From a checkpoint of a small image captioner.
Model: 21.7M parameters, encoder width 384, decoder width 256, decoder norm layernorm.
Training: soap at rate 0.0014, 6100 steps.
Data: 203450 training examples, 3.8 epochs.
Rows from block 3 of the text decoder, named by matrix and row number. Rows with one number belong to one neuron. Each number is 128 + 24 x the weight over the matrix's rms, rounded and kept within 0 to 255. All counts start at 0. Numbers have three digits each.
# fc1: MLP up (decoder.blocks.3.mlp.fc1.weight, 512x256), inputs 156-207
# fc2: MLP down (decoder.blocks.3.mlp.fc2.weight, 256x512, transposed), outputs 156-207
fc1.46:095150140148160105141143118133125121128128124121149146146131133160090097112141110134111168132081145132102140126136109119121147119115091163177118138125112109
fc1.47:118122151108117102131085107133172151123087108145132135111151145125140147094116077115087105098119072113135127101125114093181132152145141117148124121121113125
fc1.48:119096150175168108142090156156150176080189117099134095148105114149128115153121104133108119126093144088166114115138135100117110081088105147111121094144136120
fc1.49:115135118120179105131113155152136136159141097122145131113137109145140152118105136113143123147129085126095088143130083097179123080109122131112159083103119140
fc1.50:151104161116123142108120123125092147115120072121157156123110134127132121122137157100105110117116134140059113123102168077095157131139187121105151092134104113
fc1.51:169136174175084114115104106131166114090142155156101116163111103090109104094150094122119159124108150152132147136105116113125105164091149142104129125087142137
fc1.52:073110090085109142138098108133148108086113141184099161127056150105149132129119162104106107137112145114128116126133141139155089171096106096121073134146134130
fc1.53:130125074147120168110148113108185130136165105093132125124160130122147113104157125139131125122122096136165117132114093106150113152096164129083104088117154094
fc1.54:156122117083146113123134113104163174179113069102116163115132118124134097108124172117110128101081132075110102127122162116120108133113099117133143119109133101
fc1.55:109083166159122131100130146102088072094140112140133126117162133135092119123137146153138104125150082102159107142124132110145134136118141152124125118118116097
fc1.56:102106152142140089159140104194106155137123132112086153097086127156106141113124148122071113103108096120122125108145156145154106127148122104141113151137072120
fc1.57:107091161199097116113128096148123132132109133131131094117135108132067137114151088128118100124127102138115113150139080159103115111130102120171138144133078137
fc1.58:104136148134125096100140108137100145090118117158127122094133175160132130137146141125118130135134130106094124127137112095134141126108158132170113141134102160
fc1.59:164144146155173128120150139094138099098095123137112103115122110156124086162098112116124094125132147133134144185129129128134112147163153177105141123188083142
fc1.60:126106110161168116133118123107098101125088142115151108128099148094138123151134137128124088137133126149106184138157151128111110127163128149092141135188125073
fc1.61:105154112118097129105133124107104106098159112153104128158138109142131130185155135143123155070086168121077152114125109129128138133128087140124090117135154098
fc1.62:126119143096134110129123112124132137123126108151136139097125119111097115109112141083129129159118132083057130116082158176129170163161122087119137156052108116
fc1.63:082123196148110114104156093160133146155095137131128151116181117138119142143098118140124092116120093138167102099139138113136141152100127112142135142128125097
fc1.64:120149132124120130102073088136147145142132098126103097099094118158126164111121123112105115082128116085139123105119151108155103093108104146122126125110110139
fc1.65:144109147111159125107145115109124141120135148137124080128104136143095095159128134133130152110123104098099136125117127086112133104144149148110150099153102123
fc1.66:120095141139134160097149131175160145097131114096118144082152122135097070105124146067132124102143114165139143103085139100099141110093147154116132138102090139
fc1.67:098112122113140158109106103134104139157095121151151149101120103142105123170068117131128100123094134098126139131126091127145140124152101168161124128091094127
fc1.68:149122123161109126146158109097151128112116126129131141137101077127140121083121148119129121149108159136121141110148136133098105091120115171172141152167094133
fc1.69:122098154126093163133158090149123133121115160108166106154134103117103131156144163120105170096132134115120131153124169174086126133128143179162101116119109124
fc1.70:116146113143125110126133134114122145136098080104120094116123120150081113148120103096147111137146078090103099119134107113145174117159104074149118134123158128
fc1.71:136127139150142133111101168143159133090151145109121067132142157151142110110149102145139131160145088100122124113154083166151096098139123113151120107149173087
fc1.72:158156121157119117100165078186158109142101114093145136118165103118101111081122100131101146161094104133073150109123143129151084157147129142123157133141104112
fc1.73:083123127152120116095132147133108106144114113118115126157112149105119152115156114146099105144161099132110130117169103108157111140086141139167130181138137136
fc1.74:150102144128127127101117076101086125074096111141143094164113125172143128163081133105123097099152109111101171128089105149145111171115139136137135105127100081
fc1.75:099130110134107111123148082117179114094121148109122126122126099146092125182126164102132157133104103147139149144099160110105105092145167144144130180155082139
fc1.76:096126119138151134063112098134108145099141128069181156145130177101126096136130135128176102091112100099129087156156138119129085156141095120123096142114151115
fc1.77:129107143139123089116144105159141148158119141159118133155140120126141127111103149125131139107139149135120158139133161118100132095150117141100125122125146143
fc1.78:089149133158111098133130095165115115127141138141103145108097135145130088134146153131086104158125080124097126155089141143143104116153134114149117113132149100
fc1.79:080120082132146114124141140096150112145112130176113123124092099122170151127150108138146137132117135139093138103131123132106120146121080171133120166143117168
fc1.80:108148145105173088121123131136135104086145137107123072149140113095123131129117128126114128103136142134116104148161137129156086159107085150161113136129120107
fc1.81:114116136110133098146113119160121106140072122155185114119096148148140098116160106160131112139104096106138173171142137097127114194133135161140135131111074097
fc1.82:128112167120117128159121053110111137102123164101112090113158112141147122174115114122104131111130114069130134073196148187174066151133127098186148154168160111
fc1.83:118165146139124156146106132114114118123135077123144118146142122181129133106091139122089091098120125112110166138103131086170115147133123098131134138147047117
fc1.84:119129141133130151145140119124146100150094099113114149064115107124136113164139134101132080124093080145115123132140154103129097110153084136117117124100113126
fc1.85:142119111160131093132134162149099103120102124115077087098132134126138123132139104109138159104135143129093146140127069127112113138151087145135112178098147148
fc1.86:138113156081117106090131097129147136107146140115150136134122121141153114132158187118135099112092048091131114107085123161091169084131119109104107114117145113
fc1.87:130090097163134139108132152106111108108083141095134097138109107132170144158132114113119081130109156105091120126120139131107099151146131104154111175143164111
fc1.88:132147119146153099124079091138167137155154171100113133154096149069126125167133083104101133109106129122132150125150183107156120108141116106144093162152123151
fc1.89:139115160143108115111106172128165125106099126115162100167162129145155124104130100140143072113110131107078156151116119082087107124106110156154060103184150117
fc1.90:131145132193136140114124129145109126126085120137177124164140144101164107133125141188104163135113152085075141104127100110098167117105127133118162100156106126
fc1.91:115150129153158138122112104146130103142134119104133115151120117131122113131120108132100154108104143146111132102115148127118109124068118106138102119120151144
fc1.92:103139118167110120152128143164121173180138094133146092137125129163149109112120123161179105079101138121125117149122123151128085153116112145106134117127104143
fc1.93:133125104120124123109121132102126126122139114088152120132142104102118118091123150104138131137135100157123153117119142100153117134125100097115095127159162115
fc1.94:091114089109077126112114130135108109122158149141154169129145121097125143165080178114122109176135164110090153131135132119148123124153115130089103131142116118
fc1.95:116109093097138136142158144109124120117118197101117149091095123084125146141127151126140109080120107099145154159137139126166130108163126176108169121084092122
fc1.96:110121113132106087101131107165108117186142162131120100173167156120130151128170128099139130142151126058086158096080115138131087115134132150124099130168115128
fc1.97:162113135168074164114161135125152161118100131112114127092118135112127161113191130156122116150140116137119139118124132130165130108149135127136132156082117100
fc1.98:124130120064149148109165148122126112125113117193145106127117098136063161113116081143109090108118116155133106136130097120123140141126137133117079096129110144
fc1.99:177153135153169110122121124109167099118134126132112115145102175117163140134111129146126117113103100083157102131075151116150157178141128112103105123142114111
fc1.100:133128113107146128150102133104112137158095156151133068137149099143084176116163133126126125115153197140097085151140163147140105146129136151105154125183138123
fc1.101:114130143150135163074175141095139159137123095120106121142090151147118166114140133130116155133137089083081135132160085138146112091084085110110147126149131151
fc1.102:115112144121166093090137092145128139127100144153099119154174116096127108141140120155111141101129175096087142159121144127135090110099120138137088134151162117
fc1.103:132124158090136129128161124135157110105088133134150126110135108144130115142138156148112126109087090144093109093146131115171121120099138107176085114110148124
fc1.104:096136141164160124139112105121091134110130121164134150136122114124138119095090127124091101175071114108122096110115135174130065144146181119169148141106176085
fc1.105:125143143126065078138137162115075092125098145137094118118092089090143124112126082145096085157110125152158115085155107137162121127090103173120076158130104155
fc1.106:105126117070166104109141145112110142130097145120087151123158148100140098128113150169161127152129114148115114103146122119135162129112142143139159093127159121
fc1.107:125167150108100122118107088116192129130098128102161164117169162167113146140091138144109109134124125122108123150148155130149130156123104135131104132151125145
fc1.108:152119129125139123103104081096091157099114167173169101138168107121167134144092128135106173082173116086096117139117135094150149081139128117167107101105131118
fc1.109:122113189125146159104131088138178098123089111145123116119121108139126134129071092127134143110079093117128088151134088118112104132098111107117159130090157119
fc1.110:150123131141114066076145129144142114121102146129139141112092137160102131171158120122119149127133139170110127127124114115093116141141103127145108127172109115
fc1.111:149115104156160130143092112131167114174064138121160078146162119114182131138128154129144117131137100115134137110156088118122112127093098139104165102164117093
fc1.112:147129075100135121080142115091121119148155095133152108155195098187124126126132121134154124123115146136117120130191133138151111123142089156142098080176125122
fc1.113:139120128148183129114162122142133177138113120130146152162155128115106129120118078123134107155122097107104121122118071100116130100135070155127128069144165116
fc1.114:085074162102115081112113112129138132153129179101141105120082159104151145097138121140154083058087112136128138124090112098160128126128099119147076134137126126
fc1.115:112134150149129100098138134144131099080092150116121131122117156140105169097159082090115078101098136119125140152131143137141099108098129127127168161115149087
fc1.116:117087123133158104083118116174140136121107122159142180158138173124142117092112105152135140117144106104148130137121143151147116117126136127141082131130105151
fc1.117:134116143064133134099112126123180084125103109073125155131139115069122115138097129141128144123119108146139138087137142132103087160119117163185077148094173127
fc1.118:125122120124166119133108101136120090119127131142107126128133117120156130117150167145164122111106116133126150153115129129139114128086138083130111144112099175
fc1.119:121107139130149168101151111101182094071124154168115113092145140121100150112090127142151135113146137094165123110134111148132101137177143140131125163110149140
fc1.120:136143161121124089162100127146106135121148132143124097167075154127169154116120148117101146174100147132114165129121159152128155172106145131134104150131169161
fc1.121:104108155115158114142122126120130139125071071093124132151076155128118112116113106122125100118100117097120132160150154124088124123125167163083114122105097128
fc1.122:117131134128111129108131124113125064140152131145142133126137127166132156105090126149136105125102147151092135119081114156157132134137116117132144123123165131
fc1.123:074088131096157127113117105129119118098122145114161158128116134133095138115143102122089153133131089165062108136150112151095127159132115096147115138148086163
fc1.124:101106137178099150133133141169136129178130149112122090171132099127114110128168113149109099106134131117136155134147132173158147105112152148135100112117142151
fc1.125:110112123130140139129148119131087141150149116104154134136106156098081093094116118146139082129150113141107110115102094189164086081123128131134141082123075153
fc1.126:129157130148114101126141130166099124130119162111144107115128123122151129125130145108135114104135125174124112131125154122156099105164121132128146094113117134
fc1.127:109138106131085126118163076127098137150122173142093094121140153122093110139122125130134137169131109129145147121134143136119092117093083133125100121159107138
fc1.128:117122154166123117119109161147148150116135160142121173158081164121115185107122147157118146133100111153083139095134118076159153121137148141082074143111151099
fc1.129:129060131135142122120198099117105148126124115126133142073098113108111143080166104167163129067101127148056150129149127146112156138110122141126104112154104164
fc1.130:095147146141115144114153146125143145115076100105137168153115092164132133144133139100089090119152137136107154115142143125116167093100084127124121158109129115
fc1.131:096115108140116093114096178128090123106073110076144140160117148132097114116133129108157132180099093096114128163118139136118112172123117123114125118170104123
fc1.132:107083127141179070080077141111135101096180124138134088135096152170122145078103104125094119108118117107106172173134138128140170122103128121108095116099127108
fc1.133:077099138084117126126111145133124125135112113152165117082128193106155107125158122099123153091101103120125115101148158119121102136105107142150155120103126132
fc1.134:078145140110114103116121120128171099123126171176145152162123085095149134159115123112145175118133149094129164115111110135139095148143155141163123130098120122
fc1.135:105129131074136127130114131162123114143113133115098145142100153122111140120103138147144102122191110146104159117167106130127134135148138176122110137116102091
fc1.136:079092094143142121116100105126145156173113128108126137137147154078113120130126140102130160107115142150101134119155079097163105105157100116130129110135136143
fc1.137:121097111116111138148097140140150163132137131078123105111101139130141137128132134094176124111133107144111112117127159156161091140098082184135152092124136097
fc1.138:142165138093141098113164082091146131157113166128139104150100158096115122088154158126092110128158161101133111118148108157111094141156108098149109112112150133
fc1.139:103108144155143119107133153171143143122169114106127094114098110117083122107115107100086108147148092090145107124140139113136144080143130145093100141141156148
fc1.140:088109112159131141127113126149126122120128156080145128120111122121132111110186117115120141124137137203136181183109126118124109132118186176091135132111132091
fc1.141:087121156143139158094153110113142141122142080128127080120113162137133115118121144145154138099183089098110108153116076097130082176100108186159171114154090147
fc1.142:129104135171121165134107121110137148131138121100122080077126122103105158138162126123122123131121132133093079113122086115092158131128107108101117129140093142
fc1.143:145107121161150139158107135119119082196151087145162121122131135165156126115186120101121138161103085093125157117125189124115154139126134124139098094096135148
fc1.144:093166152162131109103138124132109125084127112076135112136142130165157139141120105156091104069136106135083110137114150129108117164098108155109129079117125141
fc1.145:091124150107176129141095093126179089093142150099110104166127137114105126173143115151122122067123119141151098132106096111163145132103098121169090154103082133
fc1.146:145093152102136106107041126153151103107119126111149161105146153117097115107153148114112118051122057111143092133093100136153114131119128130134094143137163127
fc1.147:109060155119098106128127104123137131185122164137096102143115159156099137092110125118110129050163095122127109136143110091142166112100111129170108097141131115
fc1.148:085152136126113107160135165159101156150145130133088101119113120133143156127142164166127145137106083122139112106140133159128143139127194132116142107106094088
fc1.149:117143165129044110134131164157162128136116163119132123088163153144137129081091129144105074139172157131112116121207167145132116113098118135163100139150125177
fc1.150:130104119102133077135129171130096187112118152135096077132135124087124158114125167122151114161137134118109141120137139121152123141139147136111134113129083110
fc1.151:110134134167133112165116126120121124139124133085136083133077117081144112141098155104110144113121110119112155103082106126140139137097162111127132153132136148
fc1.152:099113160118151136132133115164127135085109134104124120128131105138112111150149132108140137093138110106114107096126119126135107135109097157164107151172114097
fc1.153:094141149141124147136141141122128149114111141133139127139126138155125100131119132129088150100114094149127129110138140135159124118105097116140091110125089139
fc1.154:147102168157109122137116107071116133121118105134131090153159110143154166160177107098164136114124115139064092107133122108110140131131143131104136116131155094
fc1.155:098119173108162075094137168132126117106121155169150135137108093174121162108122145142163129125114105138119134121126157125141127074140142120114104147104142109
fc1.156:129148121093124130175179088102113102166114129112108134131163136103108147123147139129151097106105125117142127138112092110126172169106093126126121111152117110
fc1.157:139101130145122158135151179106098101103161142106125067136077115057121160147101141154120118129130136133137158100134143102100115150110136131091125116146148097
fc1.158:152118050127122125087150141128130156170149131132099109086100140145151125111164113156141134123132111133151100167101158166145152138135135145162108092118083109
fc1.159:120122151118125100135128152116146107090110114162128132144109147163143116138096136122158129156145126123133125144103128120149138089122138159108102126127117154
fc1.160:120078136187162129112144098160160104118120130085110104124100106104092126174135122113145118134124115129132103135118151139188110146140122098166138122127109106
fc1.161:122131147154130137153154113147140131105156155114182116148130140124137109147112176095118114094139150112091103142126153131109117128144115108118113126110135098
fc2.46:149149117096135104147126125125129096133095109146159082112148111121151151127136134136082144080134131086156143159120109158117163139150096067121136149109112130
fc2.47:155120103154156150115089129134148121139105143129104175157106126117125115164109166121131102155114147100141147099173133141132114154163100162159131173171157127
fc2.48:144116160104116075091124112107156127129162099125132083094134128091113136109125113111130116152104130134112167102165126116127147128094145085120136126087111175
fc2.49:107140136123131135116103167132130116148109137122114112145107120157159161113182123151114128182156132162105162110135110168093151097149147115129107115116098145
fc2.50:104142140129126101131151146101119144118098134116085092140121121163119111147106042108135117117128163130129135140083128120155105140140129122170112148159133104
fc2.51:107114156154167140146115065150154146118092112126120104141109120171114100125140104106122148125116148149133110165098101127101110115143106152118151136149139097
fc2.52:184130169138128134102164113106117091152136116131113123136149108175127118070113130130163101158123154165170108089094150074138087138093159151097112138106138098
fc2.53:151118163119135104100093111098186123143144104107098140122128134130124105140124153156143146118138106084163086123119123139124156137100106102126180119124130174
fc2.54:090119122142136139128119140134107105132079146123151104106148117167162133139133123131158105112110137086161159144119114090112114143101137120160165135151141167
fc2.55:115149147082139137120125111152124136146091112171117159136134099134114150135133117088138175120168130107117117153104110142116116136108119106122142152132179164
fc2.56:126150120130165131219121113087087109150122161130121120131086092124100143128129118160196161138181134095128149113110113109146109149102124115112105127097190123
fc2.57:103111093109157109094111135120126105134121093159127107132131115135099112093130147137132139115133164172135122103102084135130157158169106116132129177125164123
fc2.58:154102134131166135104101101106136108141124147122149119136134154129126120127108125116114124068097128111126124133127137145148143130093141108130127114150116147
fc2.59:097062177144091079112119158124150117124137082095139175125114127146126112163081134094132113128143147142138140168176167136134141131112151120122098165129091141
fc2.60:078088144140106157123117137145130113140186083108152094115146135120114130132105101116173189134151150102137095172088118112168131124121069082135109129148154158
fc2.61:135090129122176133131144123131146162151102119109088142116117166148087131066155145134100149115143131109120108148084140170131109098147121155176145130168114120
fc2.62:134119156139131147136130118143109092141120108156138135160114134139138112103128105135146133074153129107125156093175113099127110131140092134123121160140129176
fc2.63:154109091120070128121150126128105079110114186118120118158115088145135138124100107125135160128153157093171098113146090146132104108180141119167139147117120181
fc2.64:094150155126169109143140097141101120111143103122124165131160102163138153122136140122131149147112172108152142104107140101115098089149143140122111131120104130
fc2.65:146075146101146130133121131143091117130105111102120111119152108156116169101101161139115160104119154130118120092108122110122161143118117109139083072096102082
fc2.66:101149111130132105109150094092105165096129131103133134097108109120125150078124140143162124160129162103136118096104132100108121091076167081129073170116130163
fc2.67:129156087126146098131144118104184126147186091124122121143138111111105150130120139121117113107099088138092124132110130099116172151163102127127117154125169128
fc2.68:096134133128170128118146139124109100136090128112146090164085154125117126081102151134097092139115138104110132120164131096117114139167126094128159164138114126
fc2.69:133108151170104176129102175106142128147133145152146125097120094128106122098109147134163133146146111128146146111129134107186144131169112112077146169111129120
fc2.70:136114107126153145130099118092142104135133125191072095140106139132132171105168135122104117107138111142173129090127173151093089144116176150144130117131131136
fc2.71:144074125110140115134149102145111092117138117082102146169143140136155148121113121107145124148111129124088117090096118142136140152165127119129151091107139148
fc2.72:131146145185111122126138114153085124118129108137083110135130109123089146095135129147156136119116167160137160107157150135084107164144151099132144156128131152
fc2.73:117100099129142158134145116116136117123147118184118136120102081127148130088141118188142184130147142164117129131144118158144104129132142123115148123116168132
fc2.74:125111101174177079130148132131137105162153139144104139157120148153109089148140104117148094134129141160188149130190175082161175120117138114145132181165177140
fc2.75:108122147131141131131120138122115139132119097128074132154148113096163148139129152115125104068106151157092118164122103117105131199126120131148141108143075165
fc2.76:116114115147121122098153137132174116097142100131139142088160141127160114133115178079120132169095151101114112119102089122127065173120152089135137134138114111
fc2.77:155184140142134104107134123138145106148150093093085103121146109119099116124119119098138147149126121146149142100136149122155090100134132105123135120098139112
fc2.78:151108113096120099177142148115152162104130133131108118152126116123192122090127130093136112130124105099155123122095120127099124110134147140116147169080114136
fc2.79:138112165106127169124148122094140107143135090117115104143153178139156183127157143122083167142081120132165120104144158113159152135117134149124117106132115158
fc2.80:177157168109122117137115129130123113151106111120120110137110154127134134070157146167133127122128146125109116161129153156121127106117130090121099098151128146
fc2.81:091184164134115143093130147136171142095113134151113158117117152154113113083115133126137124123141112119148137114147164139113154076133153127122123139091137102
fc2.82:134075135088089141144152129169128174147134128122145150145127148132141108136148142124175152119076163133148167123109113112137085169115149129149065120102085191
fc2.83:146069099131146129120110141131130164135103119109145099131131145123131149161138181073178168124161130101140115159142139145113088203162108120189164110096118137
fc2.84:073123127126107145103122173072110142113116157119141098107114185116128138138147175076166127157154098149154120140107145120121122170167140116138129122145137144
fc2.85:108116131069176132139125119134107116127128109123184151120107148100126086137109161121104123123129142166121127081168143146152145110176120082105121133163095121
fc2.86:141070148148117122093134142136081117092160149088130133121156131130131146129133137130162104143067131120112106145131139098111126159145112141146143125111144089
fc2.87:125138094112161165128131109090134098132125108109104177116128165144106098113147130138142134148112110159122126138143119126152069142109148150162095148136154149
fc2.88:128189085110121124174155092085064148094127115112124148108139171157065118131128110149084169102140125122082165133123143139150119136120067102129125077161135114
fc2.89:105123121081140099164101109152149153117150126135166120102100116100159160184136102081104127120156115123134110132123091143174139101129144136125114149128156147
fc2.90:167138181125085127137106133105128142112137147132142101107138125163131135133145122161117192112120129134158128139144095140155138066114143073111146061127123135
fc2.91:129102162110093139137164087164086132095127138136167129128119106125117100147158116115165080115147130140103114110120120158096141121152104149136138132113099147
fc2.92:122146144115145123144134115090111117121158102112140136131136099091096143113148113145164144098138101105120128141132150150110105117133098120137109165105133167
fc2.93:140118132139109162128136134113107125126107076163087110107121145129081117120161138096084112098148136099109141095125119172102108151139091100121112142085135193
fc2.94:132137164097106169133120152163112155127109149144123140128159088115143120115141119120158140111143128134105156084112094135162129146133129084152128107127165079
fc2.95:136099174092091141117100140167133131164184090157148110145141156123144059153143138119129137116141114122111109125125095147114142153097132149116134101162117121
fc2.96:161064107123119087167146129105087155116134105128093114077147128142123105099068129108106166137124136090158140144115156132184100130136110133150105106143163149
fc2.97:084138147134125113139117139116125165079163104110108180157146128172137103150100156142176167160101151151088116115175151113099123138114148159107162125157156157
fc2.98:116166112136112140096133120140094157108113144134142150096138113115144107164192116160115129128173115187146106153140137137137132149110156186124157167116130112
fc2.99:107142120154110100161085112155119115100134138133129131130152134150149127137154150121133124129098125135096154140135147078140132134121141091111187152100131116
fc2.100:138113116125075093125117120124145108089147098132160146134143127121136125073154127135115120125186159128153146155151134106107160149110145162151118154143136125
fc2.101:135145147105094135119139098122113118168090134156167108128137168107120125116107183153124160090092125158126123140127136070173159101152197110185160124136106151
fc2.102:150098168117111137140106142151112114124168150141119110146110113110131133139145122091148137130107151168146143105132133114115140101128129140101120109132100129
fc2.103:138140130149147133101142124187087079124087117122113095144130157145114144081138141131159120140102164112101127154125168159092132131135160081114121108099085077
fc2.104:129130157154136144149139082131145107099147138130085137141114147159145136100125115133168114145149153135139081130161133136116130140116149108097102111163178160
fc2.105:089104135132187133080132122112140139121100098162114151129121157134143134114157203140140128129107109110104152109124083127120072137123145114137116133135155115
fc2.106:119148101135164129155122112146140079128139100139122133123131082155109132121135133080190128136118168127102086153132118084145140147106117146128175106115133119
fc2.107:141103123120125148115128089145145112081113102139157198118127134148135131169115193087116157101137165154121140104135095119097126117168099167146155156153118146
fc2.108:139155117139134079130128158153140134165118128152161104144120128131116177150121154112138098120135139113157143116141121152156109100130104095135153148125120101
fc2.109:134145148130154158115142152136075130124111170122115073119116119182113160142139116146135148140124112122135157121105138138111133124076143155139116137155097153
fc2.110:106119152120133144122121118113138105122136100106132101164149096166134094135151160101133168135162112169148109134112150111114112105128104134137151083135119160
fc2.111:086093089144136124174149103123115153136111123143133118145117146168150121148146146133150124130136153134108116132125114089134080130179131135106156112118125139
fc2.112:129085154144169135155125126129145137139145103174100162140174126139133144138125111140114128151146162119118153127129102151112095067153101084121108139126153132
fc2.113:122116105161110095132144122135167125143129082114147150142100157103124125135079188119139146195114107123097156123108128119092119128112130114158103106148139131
fc2.114:106147144178140111130073146154147087109153093109125146158146075167120094082136174130105147194136157093145117086133100140098111141135201106081127143133177152
fc2.115:093113108098113146131102129157097111130128110122151128166134105127131097148129166128133148158131124138116144114155129128133108139100093062131126095159123199
fc2.116:127140152161098116137138142110125128131148096139143138151150123125114108149138172101130121134116104173129136142141126131131096124083115145098140151160117138
fc2.117:127135139190101104126120145133145095084142086166070107176146096173134113117126141132103115123143111131109140095106109157111123088115113170144066161171109139
fc2.118:173144144105123085118142169102138145102139053137166157128161140128107147153097118163115163130130145150128103140166091166100158095129087120105105167106163103
fc2.119:145152149110137136143136138181144123115124145163115114096103127102154141148141143127121165141133113103116100126111110145175144161127164111129119100161151145
fc2.120:158150125141161120162131150122132141106102080118113143137117139186128076151140148097118154131107118164117144147143148113110099140136121081072122136139146089
fc2.121:148128106130148120165118138139128132131132124139129128125142126141111104163121175085140139137138156133131124121136088186122127127097135105106093183148122113
fc2.122:150145092115143141150136110124120097126171114165113152128077156111131096137122115120155099143136105128131128114129126138140117108139135130151141127117123116
fc2.123:157157124093071111111125137089131131094131118125157148128129117090156136193109105137124130117085136126143141167155109095101088115091150112094087124102101136
fc2.124:132156123117117149147116107097106145176147082129126073110136133144124127113073107094157159116106139096110156116129099118169129109131118134124118104164128089
fc2.125:123137104132131095117090121162173131068120122105168170121134106140121080112105146133113156191145138154145148121118081137181131134154123155153078129086126104
fc2.126:145078183148103124148131153156143103150120139139150152133138127146101131130129174135115142125115083135156142117109132105073163144116160138151136121084140131
fc2.127:127134174161139103134092119149161087137195118118129128105149149142167119129126145151156138114163162126137134118081161137124132098096108095115146143119127138
fc2.128:173160149124089111115092105163159125094104157121158130114124115150083112081143136130104146086121115150105115122107166154117125134107108115130161146144094090
fc2.129:118114130121160147168145129132109148123108119117117142172136133152119165151140076131147173117143120128091109138095139147117133083137110153138155111142209145
fc2.130:096130121113111126132128105112130118134160146141169138107118160148126123134133154125157132099118151132153161175135106136122123163172126108165098130158164120
fc2.131:133136141125085125116118128130158165128136138125145131119109132152078149185122124141141127086157104093076105108151105141137118131145078137098129099114161100
fc2.132:139108141101166096130118156114086104097141123155148084127094117105135100136138113104142102132167126150106132138104106124116121140109129139050126111119142122
fc2.133:136122146115156126113138148142133116096138127143137137129161128108111123116133147123135142114136128070124142111123154142171118148156141130115143163136142117
fc2.134:092104144108099164155111118099161112130137133129163112114152152134130114164151108152150128121148117172089103100110140129114128072119155146129132136145131144
fc2.135:131137142114130132104120089098099119149133078111101136119125134119148118123145137142131121085081105135130171127150149121184101127125124141153122137151127109
fc2.136:123068111090117158148117109127118075149131149169106139124154086149124096122116132105093149126106102128173107096105143136111114113132124126129113156098175135
fc2.137:120095134123086098118146123164092171138086151099162138132073121127162132095126117140127114169161153163074072123063114124141112134091160123147137141113135123
fc2.138:146120113131125095166116167137131117084148142142117109120100147128124103172112109153158138100157105112114106117158150076131114117147154133075167141103137148
fc2.139:130126156128111130112075088096146131130082143147148117114141157113148107136101143138125157112071114142118135157102133117104119173104126142152132092126139118
fc2.140:168111138097124130179135135120134119141145147138096148115087127104140144121115129087149116137133155083117114106133132139130147112117131141128141174117145146
fc2.141:129114117132109100076120122097138126110133133118129139125134093163124176149157180139106121128089154141095144113150164103168112118168096143113188066133157103
fc2.142:144147142094125111145103137117095119145098084119126135117097083123138118142135126116143139122136101145100102135111140104133103127117153132112112100108107149
fc2.143:131153139129155097123121108130124097155120177132137146196117123081125135129130120158120115164130103122119126121119099091083138136145124156102141099098169172
fc2.144:151100147145084120118117132113155153093140111151158120121145120143120145112146099153100146150111109093120127120129187171124131157133142126134126151154110118
fc2.145:081149123168117103183087134168137144087143118145151094079136152143158103121152118116106089148117162178114113168120132158096144105176099133142121086127109091
fc2.146:155118157168147103139122125197109143137121113082142142123109184166115109155101157149120138153120170096100165142106129124114140144107154142096122153147134130
fc2.147:105135176134131134109140092154122127120149114141161133137127120131105147099128124148117152100111099123132133132121083162104099137123122122137122152148103149
fc2.148:143165112101126120119146102123138137148159101097132103143171140149182125137140118127170195133112105153094163110118145083128086171152145119101163113120133102
fc2.149:174143106125086158151123123096148134100132108085132155144090104092149135145184129139112144118146117159089142135139106169132084134148162168102136130106140093
fc2.150:088143152104146124116113180116132156126113123113111149150152131114133140159114129102144134140131150119111102130139116155113156135112126118130141128151107128
fc2.151:133112160124131139096135114135104130137119117101112117165110136150150120160131139122151141118143120132136144118147127105082122125126159111125134146123144142
fc2.152:131113134119107139095146101146149095167153114133145141134153147181113137119081113147188142155126120117111135137145164090141092140097164092086134132083099146
fc2.153:117177100121149139145174114103123154122120149134137122140126103143147126128130118147116170141154131126140134130153146149087127151116135132124136130122148139
fc2.154:134154112151129137160109098105137088139108112150098130143110123129124142120129175139179115126114157150123122114119136125139157129148119151122120092138147158
fc2.155:142108119148118142154136156131127104157137101146075111134098163118152172102104126090142127123107161115146128127129126182103147100143137145130101132166134115
fc2.156:133114131123115103123109119093162150121132113102147114109120137146153112140102132148093155172129136147108152164126165096131157117149141144134164089143149117
fc2.157:138101130101128154109099134127149142101116109108162156108101107162132154143119116103109167138133078105077140129100130118098108115142171102123094103084128091
fc2.158:144180143124184135138131103147156138104126126109132140135146090126120094147137112120185163097089156144119148108167085103144083132120096094115139093099129177
fc2.159:147132098108130163177150143094166098129087145117075092121137165124131173106132156099051093140164104125109158111103123117139136136114125135113131112143138148
fc2.160:109143148092136148139124178107126068115140134114152149164123120108146090116143098112129138110113137108154096141130103100129164133161168122102149095088096108
fc2.161:069155140097141100152168150087102144132110091156166142118120133082096151104147095145100147148157135139124137112129124112162131154106142107081151172102152128